Weights of a small class-conditioned image flow-matching model.
Training: soap at rate 0.0016, 9300 steps, batches of 384.
Rows from block 3 of a small class-conditioned image flow-matching model, named by matrix and row number. Rows with one number within an expert belong to one neuron, the router's apart. Each number is 128 + 32 x the weight over its row's rms, rounded and kept within 0 to 255. All counts start at 0. Numbers have three digits each.
Before each expert's rows are labels from the 100 images, of 14848 (inputs lightly noised), where the router gives the expert most weight on average: "lies over" is the class under the peak. Only what is clearly more common there than usual is listed. The data: Sentinel-2 satellite tiles (TerraMesh). In brackets: how many of the 100.
# router: router (model.blocks.3.mlp.router.weight, 8x256, trained with AdamW), inputs 0-255
# up: expert up (model.blocks.3.mlp.up, 8x64x256), inputs 0-255
# down: expert down (model.blocks.3.mlp.down, 8x256x64, transposed), outputs 0-255

# expert 0
lies over: snow or ice (70)
router.0:149103165127107163127127127115152132086123120159052044097162119131148127147178137126092104156102145170090121167102155164156096177161096108079095141133103068092152097104092136069095161099126096156158170138141077151152076140141104116119153118158169120173207193089152124176123110101127117071133173159105107126106132159085140103151130159143139069134155133219127130137154105072126127160154131168105102164148094145150159127139113086091128105135143163126166114117225114107094117159176093188133146108095211086101126132131130105134119121143057178130134139134164123079097102106078180142077091083164148117106153144102083140170163071173149091134118120111152106143125120076095119097191160111123080096127144201135132101111166076116084090132130145145128149160156139079099075201088127
up.4:138070154153107137087078065135175162071177148085072105160082131122104136195095110186084123108094179166209111125126156087120123074071124121149100117138142103118114146110172142078138156082178109134106203146137123111129111117136125106120094133077066132120101146143057091138117105077088085103181141105138134147172097164103162138094125166120162137122158098161154148133119079118137099154096171080146151112124158119156149141178124049066106086119092125105119102155146077087115152180155122103111144124100139143140082190103140112125138126117106198151194085156182139042102097149098112124168111111167171165169128079122128136104136130161116122116126074061195160167157103126129110131112107140143140130136057120091171098134171147137100137088153103116144150154142169150157161154134051
down.4:133138101163092141113125131133164136106131081108105098158114148103142170102135069130118156151117157098142119130107162147124138083147100120131099158064119092102117148142119048175208109120090163120147106238078115124101093137105095175118083130246148158150061127181104120136062133184136150144103125127154156144126099155203088160156137208133113052094105112156088165120190115123089087104165169109148134138098080168131122140137103169162091156097071141141182111162140140121113143104106130147121123180142135141096177155123122100107093098143126111118136044138186062071158136165158109121044163138093083169140112147173143171137129093178097133133108103158153143106120093143109140135141144121123077103129135073213108164163108104106104149137135142136109126138098103108123123155131189
up.5:181145151151116151144148132122133137107110146117111070128145223174136103133169128113109169119129154110061142088121124103124139206127102123105187136101097106149117073100120150141102118092173098178177178112064130087130080149222142111113137082096093138115131122101143079110143127157152126172159073138113125052129171159122172146154132157075140164138106154106163139134104126123188129124087147133077103182122156108130142087095113100131153109143052097089181128157200131147148103123162160156157126148097080120150149107087121123102144114118157135136211134199123114150044099181123124148162080158125160142205108138145105131127120138139117204112102132192108184118129093131062162088146120156132123100073129175159142106039151138083167094105161145157109147125100148108139165093085149
down.5:139091094140148104154122069166136173120111153094172188117106110096066083120143160122120121122128120220133165163144083112119148163165130122129097122057121095126158122130109180160135134117152119127099095112130123168088091109056114134102131129131114122126091098121163152151106138094123129126086112173052113126125060173116129080190114127165121109163093149044138166106107095127150166162178170101119117134102102164130092120180088169061152153139152143107111147127164147138146084124142086131125166171135127086074117052168117157168103178131094083138136113149111147192189170097106127145211063081106089123201127145119144121110159084166130038121141051178105121135135103160118104141110085154106111118124161098119122172146096131123133101131117127168163103117098131145135201065070081
up.6:054149113092142098068138091161082085153150152115177098070129117064157053077128188113081169153150112079100110085141154134146148159124087164152152138132153079151155185145159136127134142074074115144109107125158131111142138092116157202108198177124131127088120120113169150111142143182100141137123120131126130112144127191136152145130161112133129148107124094110153195176173124166078143113151156128084108151160083140134088079113099187115042095102141096118135135124109161103140157119048171109151110127153161144171137095127116116073188127131115141112173076185132112092082107132147105168151116207117158102166119136127136102085086135190100159125139112162152137167155159081167131139090099154096156100137165145153127129076130146126154123137093183116082143066121105078076165105033137
down.6:171155130202117178113095123110213112143167117200064180138119167129146096150078138151087154097138116116073161136106112139163134117107125116132075138101113170146157133110158175187108100143143132123176113141160149143125131117138139114153133133155153146170166136131200163091136112183118070134124190111108150157106158146135132134134105111100109227141142106151143043168113151198098056129188115134157189093104110139141183167109145111110176096132124095136180149105131142223137139150069101145149133150112150107131105146124100097056148113109095145140190164123125126150122101125135192084070170083128134137133065142181159149121109157105132167148124168142091139123112189126148134146187071102131172118103141086154166103139128103109108138090223163148152158096126124078126132155115177

# expert 2
lies over: rangeland (66)
router.2:110134144133059190101144177109119149101118114123156089192159099161119161159144099082127142094152105141155106159152082098144118136076160159065073148103135102167099090207120125138163103145155111117141151107132150138146148130102065097116138124080087075080124102108173131129102075099122128132064087194113108091112119124077115145111125158134120113133148132080113093133089130187114166081073109141157089115105170099122178114121208154143134102157134111182116181061155180134069050143130129115147148181128117159074164118159137130119110140073125163079150176109086141194199168130172112091152132075093157147104149171152090170107136118151132101094098071130082132114133106146133111120156134135095065177152182126096120045104120131119113158174106070121124087195142115127121156156111159
up.2:146124147167144115171137076215135167149169163105079162179113119134105167134090157071085133136195113099096121110104137104110118125186050190109153076135134126122141156146166112134099154191137136096137105199141118117093100140078177107106151127125214129127135145131189080082098152171051158107145132137105189055121139147149150097165114102040104163099085076151124144106110131117150133148169111134088124113185135174145092205149108105110126142098147044113154194119137107107148138109087139116092121107120122135127125122051182143045152145130138194122114131129085126138088113141108157104131115113147106099150083124080211093095153153133134135110164109148079159177167144136086128185090139126134147122148130128127144145082127126072129125104127097112140140097178180117166144120109116
down.2:127089089169145165173114159131133090157105095073157125183148172142140126157112109089208102101141145100079053129160139111131160157132091106077130068091112132129215128173121099206148165175126160119126127087089114124109009099123119091181097134079142144149136138144134073046139106140106111118122168066122057150119103083160148113190131136090098134108158126129097061134157123130137152167101113054153178174064045164117100144129168119122119181144152105089149103131140117077122149129168182121140154155123137113101117098160117138096112121117090131136172171073064170145145189155119150103117137125124175179143082111174146132096123085129110174144156094143183141109167133159118095098118168106135140116133128089137135176113093106135124115110123137060143141111134132109136128107168170
up.3:131187130163164086100196033118128109123095134099114123091131142089138114106116133073082143143121127124124117124081134122112083163103123142118154071144105110118161145150131120119168183133103094121179121114116139162166138101164162152086132117135178121151109073174146126088050158129092170076177191096082134107157115140111211074156177098123029098077136156120137124164115149116158142092136137085134117131144129128054112183129094177140113094155127058127162077151130096134031116055132111150129169124206088090135151121063096194099155126127135179153097118151125134113174106095129104167114080128123127090175106110193175142130113099110134108129121094114183100128131135095111105100151106129116154096139194142131113086166151112135106146152113158073143198120167111120160163136104142
down.3:087134039163097167123114200120068098107104126114156116178142109084134118147152123199174079110073148166121088118150166095152106087141124092088132100150099086137123138164150143104132143162102107154134099158087080074116048105156128122114126080132131128138099089134116102096161124081081047150128173123135067065138066089125144094117138191185143107145104102145110145129147172148130152140122113099151145117111056151154103183163174083143176146111146034085129171127139102105144155185161166109146105154119123067083139111147113076104091146123122170112167166115142142180170202118105162068126163143125144124147090147159159097128169109106116152126145116104153104139131120094159071085122130133125115108209116073153136197141086135140172098099149169094135103129124124153093175099128174
up.4:141104115101080150126076153133128080083126134091097122108079144083077182142122139077058151138105140129164167097097189195130102140119133104104120138187139098125085159121156129151136170159153126140180044111137140163131229089159140109144101111117093123134141126097088104092112101157158076090113090131129171106132113129128166117088171124137134191191139125177136103103118121066132134173182137115072081141134140108125098103121114176098108119203184144148161121101158109131138116113103084141067126076132121057135138204129150099119140137110166098131154108141173182144157133123099067142126156137161255099151086132140156137090081144138129121114106161168117070122158118098148165141143158146094161069123124176123171152126126164135130145158140118180139170097114114112103131193138157
down.4:085168158106088136115173114131124138163165138160101084142159122111147095084145149148057113097119162135195167170125125185122114134141147157128167130087151147133087112103142154068146121106146135137120112122106116142123248148109142144151091144128149060109136117167122186147093130114154166138125038121159217103131141196112139124114105108149185157080127112117139159114079099072148132100086156162063100098147184118122169071106104131108131063068098130160092125136157127121147086107107166128121107133145153198169134170134139121123117146133159068077115108194155069195117104134149094130143119102130068110134042115090135126112116166131129092134079135112112131167094191102091159100113141140129141082102137163129193124072127136149103205185094115146205158116125111089132116151129108

# expert 4
lies over: water (31)
router.4:159160199152127063157121120143124080080123114083063110109152128119152068107110137182084140170093120114106115105106149127092134129122106161153104109131134180104165090086131130068102124142114105134135172126139132075148120066137150091139137140134113065127118124153128040162047123191172105124108130098136097135128140155100159083115168111073084162119084127208121125087151083156127142152144153113092172214166113123142107132135114102088074134159144092111152132136204116126180063149116175037098055118132141099132134134151082123089103155137108160120170132127177141101107099150109087152150106117137063130112177148109112149154174215148135106183129130106177142091106134086097107116054140066147180096126141131153102085160110164114104192150101141111134149073129141082110145117133132
up.2:144165193083093118141072080126074099123157100062099121154152139171087147158171100065170147092112093179068212144167061181109105101127104146143167158114171100088108144116093172075109135148096126053131127114131123099118159150132138039154094131165150155124192169082151082161190071092152106104139102116166150086162142059081153120163081126112123130117162137159183178126108170154170124069137144092126094113154125119155147110116122120133118163105099150088166100110095174100122107121132139139121075150131121177145108155078127158135152162114168145116093139130113141097156110168149151076110124144116099116106131109147143149157136157134146117126095187086059111173144115150166107113131091085132085167184093143077149118100116124135113153098147202073114185157114116114109159211113117
down.2:142132156120085201098113176133147164117107128091153167146178073154070157120167133047197078176120148113122191202112113099138122134121153121135095103095142176113161154187152151115149130140143159126179138181144156136117183107082099161120145052156144178182113094031143107154148118114163122093105124101130188167124152065118114139113146107093120148138111161127153137096126159161138203091140130113110171167104141089135206139095180132069091166094157153092145191110132179145147146204119073119131145125139114132166084124183127141098116183161138171078142122115096149112109134121198171099137169144115063155165139159137148113150111102115091128098089118131098188127118093083175118135121094142121135123115140115174095115169130127122113130151086096163082171100139129133154074094115188
up.3:139157057148110165153165150128148180139138113100127149188147133117100209133179140146196162110112209167151139146089130069149147103128127128088110150126169158110045067107143092196081103143106095084122175039106120131124059105109144085103094125048106125105089087133108143101139130118131089103197116062133090130084087116086140129108091125103145141118176141139091118106109179087173124161119147088177139084106170129134138141175150063164134157135134133165127176162164080139163085097171102123097140105158092079105122202104095142119141151143161154122129123101094150078128085150143106088108109140136130143169124157143160148130134139074110116111125114127154164159075133169066119112144069159124106110131140066122174178169119127125177117134143085108154123121122134157229156112135134
down.3:118115163125127087151110134153156127124192098179103120133124114144071139114159174146104148120116117126132132154135134107074139125121116156089095092116138136137131092128195130122064112112181110190145171146121107094190129153137119142187189128205143092058158201066169158097154091195123112122125171126170121165154091138155092123135086239109116069157183145158108084110174111087076128090138126134124144106130154081104081129144146136070137149120093123107135137112101158144120134128137107134030100105138117074172141120162136158134135126093075205120127131121092128102140150146136103119057125043131140167106109035119134163114082128091133135140097141135128139123195133129079088190124093143115126130095078130121083173119155165108131120147131118113108153173106153119043156174172159
up.4:198077140098092173120085127135113137087063151154122111122092164108110067167169139120156085163100119149078159113077093162043111113088122128108148133103167127124131120098136142161095109139147138106120144109121154131152151117205172104098153134094113107147148171124145096115171116173176138150137107093077097118089121092114184131086145082099163191167112125129142115127145092148158148088134121143108128085119138115124173077130091126078128131086068120136160143153137079165132145107177141112135133126114066139131124092130146132114158116122103130064156119138145096123122127125164107139093111174169098178204128154178134145107149126086138105071114135128098094095203143193084222039115159132111164138076169131037139151152024172102193095117149164116151112105109081108170126080129119
down.4:178143109108109121112102132176111189141149134119113164098130153139109161150105128127069129119094119121110195149127083117097116126094105148104073109119106165155174098140200142162083108118128130076138136104157134170143125145033090120106066196113121115136172076190183124112173080057175077148135147105045133114145101106115132121148181126204136176132073148165136150111110096154128089169156147083126138141115106115137131166140138176077129126157121143122063112076157101126175088101155119130060102164131089091150148123140103099150101118117135114196148153143088147134119164080144125130164105045084082144144141087135123080120094028120134111117128102171120108153080130124112125168141111150117109121092190151233120156088091158122139158144132104115146100128150139093096192133126069

# expert 1
lies over: snow or ice (88)
router.1:095167152131125131123147113060130153133094123127141162153071163113146146064019084181187212093128125088157175128175118141147145118097123080205183125105111105145118112126090122160123101125148140078136123111084177184169211153129144081116121132086080109124102096139134090111173147107135142143095159157149209117102144135142135135111083099134133137100167090081144159192148113171110118113103096169116177099045091112134150149171158117160127121108106151114037117146112116116105137129173107153120152145141146158091148132119131139114114085135130125095110145104154176111173101090142237142105207153136139128109136173136183156109075151113106154117157084116111130103111069198156102137156088124104176175094147073136136104124129113131141115156144125098172110096134104142064107099176112
up.4:147119179107174175199110191081122141201102159143162159160137144104139140113176072141174157111127132129133171173183197134117175116169149159130148216093106130113109192153122112150102053126092091124100161117069173137183112162146081099132158122142152114066134055135142120192178126090118143090097107138129106112144125141096168141140103170152147143127134087118142141086157133139127112145079075150173080136087130149121183153112115118140110136181152157114108116148113152122149187183083183139144127150104162194113134128172131207172088143120110103116160225075098073149149151123162107116125148185174149128150176130089106176141096122092139153128180167147104082149111141144143104149167104107134100102145156089070133085156089111098133139161167130171131109145169122154096125160132158
down.4:163149128116117124145122133114120157136152116149095093134130140154117153144155143183114091155145159157108155091100137109107103140149090143113098133146097116125155084168156143114099102095142152115082135184181170062118099153159097089115112083160109125196093124097209118142122137154173132145111110147175147094069100174097048137155044139141115100077113144102101087177124134104111107118186131119149197144175122096173115135072166125135174096096088120171148104116129100141057147148121037091147171212128144113152146123137100160110111081142187138120192087194092193153118082173129105139159132097108120134152159095160142076091083118127127110072181147150138192165109105101088080085151165107114071188146112085090094131129187135134153151146089173160109078097119149122088164134132155
up.5:068150139115113138075156128083145155176068085190146163163162093165159128075134079129186213117091127120176090164171097124179161133172144071178174155079104147118137101139102115166151123114132108110126117093120070170125147173103093119118177122137179132042081077139099213144135179085122150111113094187089151159126151115142119110151130121110096198155136098082129111173127157138156128102118151120142114082092134087163162123140164207151117126140142117134094106129118188096135098106164167164137108137072152115155120066158129144180081115113112082158129121093098135119169175119119127173110188149085109122110122128042108167059189145102104173179144138086121113117143077121133177144182104168084149102153103108141140088159114130176107146139140137145142115150108130124090101136135165
down.5:107145184112149124131132059112117134077193137156127131112157101106129118162101110169158090103045122135156051161189164109140107130137181149088101165159155135126115177105102130083133120070125183140152140137094138115106165064157124184148111085109155147125151111119112066132105097115150134152114102081111124116161203127181133116137118176181116199169148124098123148128171136106109139159112157115099121104099171076160131146120121060102081129129125119144084060150162085158138114095127139135130153147090135121152091094112008215123062105190120090123147179179126127134140112148177115092080149166164163108119118129128141121191134130134103109111117122121179151083098103183111098164173151180091185084096121161099183212104142160137123139149098134148097190132151132130118124137120131
up.6:102063141096124158103141148120131166176123117155191146120145110154149086064138092119159090204148147056124135180174109131142104211088127102154161095066117171132087153167115117140162116136120068070130101117117131191100156141136078170170179110183146143114128101085120178163150126121117093104075073134121085126114135092140139126179129101094139137091121123084153158182157074165113085081107064142101108142027093120123158121102128148175119127156138105154123103067088189184149142075105147166180122193110128149089109088142074145140122115151140075094118185115114118222136184076114138157138136167118113122088152178202140138126150142138138101099118193143117134130134101135140136096175114128091107092136149124134088117139098085147168110138174175164121101138149135140107118134161152
down.6:104113090129142148064114119129215139184174101159143087115126140161187189166144135073131161153128112174133104082175104154103059161127131233092106143118200155088115163170154143104130108125057103124115208119137126165156119186118122047147111162076201149133140131167098066142154146131078166151101078128182128095119169180124075112128160136115122110128093121112143094132203086147128127105124076094096137135117080143066120126125110075128125139145093165144176136148081121105099174093139150102149171161094094161127157135095136162139180022143149096147130134137129124133156104150169106112154150131121119120142124166062192134148137108057129185161098125111074126102076129111120145185120124131094120142154130121126151077101167120148113116139114148175128102117108170139121134144152122

# expert 7
lies over: snow or ice (96)
router.7:095109183154120099128194106142133145099129099119117150046129113185150129110079100152164074097173180073159194140117118100146161152095147105194093150131148108106134189136093125158151084167139110088084081132124127133172137171132113065164174072155153192132137131145028146155161104053152126139120137091155195130135131154146136120148113137163095116080149089160184141187105051076144115122164131118148185135154124102143086183095085160082152114117121197111164135140095111135190138142146112134126124038168181114129159102133107121116096158114152077087122169104156123060180104082118183131113158081160124154133175106052142111145133114101103113100151116116138107089106097099175149135159150140124170147103107115120134093145139102158089112121166133114077131085120157110099111157112110
up.4:118158135126134104136166153132114090115157142117093174160111177126114110169122107070149144081091152166126157138155072088076096092130069060159149176142197147105092156110121140160073142020110125069160139181043115089093157122148155107123136133069113111150085123180126168081074157152126166097134092154153173086133146120144133077160111130109131122140136133057129139128111150114098071112149132154129104136143146080118150094168156094146168122185085161145092135130132107114117146126195150110146103115123123165157102172145144123156119068102190140065155091123169159142150110078104103076106127173112134247141094079087141134124107159062144098117092077143117111138062147180091148121122091139141162208103104143110176106069133134089123146146153120113144131124161103131129166124117144
down.4:144158140152143175096118101175128127083148141103139025196154128128113098140073148168138168145131124176131105131130137116198087151134146143160089080079172197136149095115144156044115159081135106157120117166155135139146130085130152197154167121106129142111115119148167126127138120124116112135160076135092165131148146150120157093042072128127132146116129080136165120070155129143105096123118142132130138153129161107137167122098106105138169161071119094200193095128170165150128137093132148118113121138122140147144131146082135151130151135150142085132118081119071114232121132111163136141188120136110154066082086115091112143156085144187138153123098215142177150077106134094087180161149195140160178058155154199083189118086125120175182129164112097142158150122104151118135168165166126
up.5:047121148147159144105097163122098127150136131122105177145103107089104130056079133207074209155139168145127109115121110140162140116113086114255130111125130117122164120100121125064042115074136130088127133157132170124103180096113132110152148118102113183163135081115113059116134151213160147129142138115138156140136087114170130100150105108164123124059145104198148203129097069082132136119188135175141179133111088117164079080152092087104165146125127117139172064161141164113131118129080119127080125090131162099144117124118115144110166112195133072041160137163142111081108099133136172147153125179149141121142130121147160081146080117193105126136130127112162107154129109112135074107125123126136174106085117092127156108140176126132106114102138151090108179096157122143127117134130093
down.5:035146140120077101088159171120106074154118151130154099152121095101085144163157103071079074131173159112143134123125106125071103126097120135000179146173111097171143092136110104128062155142108118109108084087153142151119126144078096094111140117130147121124095132191106147116105109182123126133144157135108114154134143116085137130116111175095131134108123143128139012111103135138129115181047158139116103116151153078121224166152108114143154068142134134131076099148154127114110149104159110129103137104115141209166100129093121094178101114016150104190139174144097148113176138132144188121153083084153095114141120159118116151125151132147132181123118128124170201140122106118108175138094209118184062104117122163123118145131141109158103160151162129096126130110112094121118104114132118
up.6:134056058158161049170150125166093097182137195080144166115122139128118090159057190126146164115150174123157099084142124060138119146102126130135079159176097093155147104076173072169131126081094108154094129113122121107115124108121147158132121139128122114155118098155113154089121170092108161109168130135109191151091144184157100120123169142121178088112130179101124137091126156079135067150115133149158136176168156095078116127118141046194105134119139124154097152170121169119090163156095125124127159069176132167189145123095134133097121065132103137123122118147118069083105117161077134121111125133110115100107085126129149101202114145125106138146164100253167160067135138125123084167148101147117165163099146119173119110112081128090133116140190092093113080147115103157108171123116192
down.6:112150116135178080193155139097096124168140203098165097102130112089155096062163183160116104139131185124131158093151092118122144081124107120106164113190116103108151171107144130122121163137170124092092148098137141106126116157104186108126157115100141139077167106110115097140182085136093117121116158170146171117148100178127128114158070208140123175146180183117115135100119146104130139148132135153138104145082140058067107135114198180149099060178148161086130145129075133130086119149156164138191117098126081140133087158106076134156108148125106140160111152136207153138140148063197122164104087150112167100092140107151184126190125197179136125061124165052127155091137126165142120111151142134128116158154125154052182137084144161127132107102140188113162119118182190129120141125120072

# expert 5
lies over: crops (78)
router.5:149177095152096127116130133108102139140098135124127180193107124099075129198105120087100107059188100132147095118133097073086133144102151138095173057133112149164139154113165090129193162163135141129143118114150130089189120122151117146121078144072142094071131095123180180085033116148119154142134127135151113120147136137120118139048149088149115162147146184036122153060110171138105152047144121074159068126158177129115130127175121136149178140082085071125168171137084121096106103066090141172133135190162102190097093125105154121142151130089138142155113063095052054170098175128151061083160145150131102131135115112100113103110182133093148126128107116126092125144143147156179151143164137120122105164136115124158113131076116148153155126096113062123140119125111133141165143095104128
up.2:123185116116121177090129098128096115134118103183132119131149080134130166111167119158205120108118135168161133145148094153112161095148135170080102118081094134125160095142137136123182100134177122125121142101129132160081087148191083139147114169047145150115104111106120142188143183083154159185127099132145133113179115092115103114111175093140074118163137136103103000111082158126114166140198125079153205103146113154122195162116103099107163149144142141132144177161086121065120119187142070129100129119092146176157132092167114091154090144074174098142115122104102093108116138122170139094133195045100102138116190122125120165136125087171154091141160114095112152117178162165170153133146137132112067145190111074089108157146148189146095140104079154161133093139142117166137137142179127
down.2:076168142116170103159160104123076150109089122190043106122144102125106095183185116072098141087074117132181148179117108182139131128105147099097140197082117127173115141118151127125085110100119146164131125149138152093082185095122177160112143132179138069159141157151119156207119134146088171091118096119118200115093102152092126139152133141134214106126153141126148191089070056086123182088049114159125060138139180117111128097084134151103164084085130151125078095147136182133105127176112139160070115097179155115175183123114124130151127147111092076107165119160121137097130129162117108144150145066120099080086190095126156115139124135146126117134135126162070120099143128103093152180131120125125106096186068080108152127089158145139141110087132094136128083120142128148126163110201098
up.3:119129130082126191115165139142079110092124152123138079111143094156153100191179130101188128124180187096147132165124111100145142181129147152084120130108157150089107147142145158128151154079084126101121079098100092115107087106143102150129079140155179157108046156136130165146103181105124087142100100153158103136171135134166091121155123167093078151122145106094118096123080141156150154123129117104152142101126176135051159152131205099159127165139134179137141176168130162138183119151091119182211167104077073168116152100121062132154111088127154111148112153197118147156072107115131128172124113120120106146188148130189157137124198143126138184156179184158070152200129171104156146085158105190126111066132101155135134096066149119155185165141110156124138162149158170112094181150164143
down.3:142070063168166142139097085127145105114087162152142158160151056161131096119115119197139150129121083123070091135131168092144107116152119102128113091134072113145148146094133118141159148189139128086149096157089115113116098168142137101131086129114123170163166128057137090096156109093112087122147173128094137143116106124123124131154121135126161133159156099075059175131124177169130131147157153065157075127148080146083009113132124120130151108150130112050149178084129139175139135127142181123148104145091169101119102139115168104171043131104091161167140148086154154115111131122124125096098103137135144121170072139189165178121108070127109169082129102131113133188181106138134152209114138142139149187103107138093148145166142140129121042127124130124118038146129127170231148141141180
up.4:161137078099129130106161134067137150172125083135145098142125074154157156184185075075167082115168140152176171173135116129108128137122166093082124154106089159116065147113176150148153123087087082163135094074118148135136091134152045128122100136108114152114152140120088148135136064122162140133117111125085113124199103090100147158120133133128104119131114171096137134180064150155090144123133160081175105113126152125126158158128151088105128124154126123139131139082159088087148200129167094145175153099122055165185095108135135169170189075063146132143133051125090143138081085095100126102068143111076120136092144153116072099141173092058097134138169103089189131126168134113143181133164181142119106164086063115159117135155094128134079141096109156117113100140101061162174107146202132
down.4:144106104174119152168123177042146141135099121138121132172105123140161118149107156139155165144142026166124090073153097115112161159064084134113135079107079103123176139116164133156096188111138064149127127170138173091083109160154164124102070144088093074117168125108121155084198155154139134110135182099136067142135093114096110118126126139161095106161146141149188090123086094215049137131069057104161122157102073135092146126147117132112165130163136128081128109083190191120105183115145106107153162077148098152084089131152150172139159102172134159126118139145117095155147160186094164126136131135148176185104069149163098166128220139084150143164088101113105109130109147149167144112135096108172105100146155172127119154135153155178113093067153145128124116137109135088139136141167131

# expert 3
lies over: water (59)
router.3:138123125130101128141109118141145102100130088076108121094107127113133097117140157097117111135093114106112084128064165133139163158134112135148132199149151111174190105072139130043037137137119098150121160142106096111144106081111109075132182102139125146153151138145209043146067071159144146131139122110049079152103152162084192124108145093127152202131118111209150167091139103179106155165074178169091056166131139145157111081170101117119112145142141137158146140116192123099101120167123169120070167157146151076178150099115051103141114105109121161128154151104147156101116116121114099131113101212171140164090168110083098113169152122173129138155139105186189146131130132059079120117085118130136141123105206096141139111132129127094161143120080136133143162114139139074129151101074136
up.4:132121073154150134149122138176155103118204154092139094163071111127069127128121116166130130133112108064056145121150177164076161137126103155107163112139126058146124157066251099078066145158124130091103108113171134102123096171097116117166108119144096126140131161205113167115126124110114098109105190071133179121194116056120143127099148159137136123107195127132094138099140107122129111084117141138174100113175088094151124164066133113137128140102123059142125132140134131037101094157167120121084123137164103190119157159105105149130158144116132161184115125118105120117152176108149135147086206086138145105137109119121127182151070100118228118142093115151168155124113095137129126163136086093107132181167142163105236142141082115131099158131138125084116150156092130153124140128095134
down.4:084132113128132162092152127131120128158166132173126218112127114154071117165132114167118103168130091201159113128096190097167066128154127136087089088110135103101143129099105150108123131120119084194066111168087167127137106147098096058098128125061121176109192115170198101155130152097085111131137102154133138134118109177156092128168136110138102149134102122164141080135168148123216094079140214110147185114110114125129106109158173104125111164126120175068138135102115198089131155129153066130156110169139095151094105113180098142083117156137108187122158105062077142128189115122134096131159113089139116145159174102168117133137112148158130108140164111065139082137172168168104107187097131144191086114142106151093155139133145092060155127144143110151066098158081121091117131135073188
up.5:134118124140112119058198205117185121140143093143128134099098092085110115113127096144164130154120124100115096130153157129165169139105119113181188169168125116167119197123195098070079169117074110147160141129107144126100149101103102112167152117153145162161135070116163112142172125100131117247161175155077189186080120163163131155162150115086140137099148098108160183135126115158123121139052140182090095158142113124137125145144118106070120077135122097114084132118052136086142134145149142122124134114125150148137151126147081112139142127137171083085133151171089102130139082081132227117138197156144162105137144162121136058110077114228106148106105109127179106154108126113165055137115164134116163120141138084111146083159163128095121132061104144158105165157128131099089162140106153
down.5:178148182135129157122148129106144121120170138103116162107100176115136123140091160076112071144162086111101099104104186131132101182129119160174098157144054131126154153091116169085074107111151109122141094146138154122111150173170130165125168123172137104117170135102097165124154119121130143135112146130146174128131150089153129116099145113066074184160168116159140088145138154150077137113167085138203174112130067159114159115115111165125074177170129107209100141146183133122105161095130126132146151067083142151187116114155144109103139165159190182072119157098130093183157147142131175170133139156155090047132121158135118166125166087094108080198120131132110146141119140163215217115147129085043118133163109037142105082188156140130147090120118150154152122154119152174176103117105117
up.6:098158103162156079115165168141104134145117140126143172118111144104142130155160146169133118165143055075106088130183173124111166149160119141143108112126083110105160141129235112201049149160160152173143066139150188141134031168114125137127113119111154143102128115125079155113110143128065076109107162143106115157106122175154143123108187092139144078083124082135169164069111176086129092100132107108139119148173131137123119175108163119139088137155135122172121132152154131128088104191127147165072129078131107101081130090147113123098123109124121100194115145120143115150110149103170072156150172116154111099133094170146125113072092083122133165127140150104167167160137159108088068148121159113131146118182192142165150162176117112145104074184124109192137089164139073121109154133003127
down.6:178138132094153156092140158127181096136131128156153143167141141098136145126146232124112176146135084174184142120143160188138072086164139164144090104073095170095152085146180095098078164168159136162120090106052147124138162127152131077164107124098124120133240141194129131100228075060117140106107119132097151142125119138137155150090130166148091095109140133177154096149113113139111120148141134115143155113092080104113135123185118087171073161150073098193160067144160120178147156104170068098142155139160098141162124146092138105117150151137188151102163102161091161107113085170119128153143127141088116134127100101084088176166119089150162091148078154108082163133109163148137145150135131130153159074145156104155186069139123088133149167104141116103142112129125153116129148130088214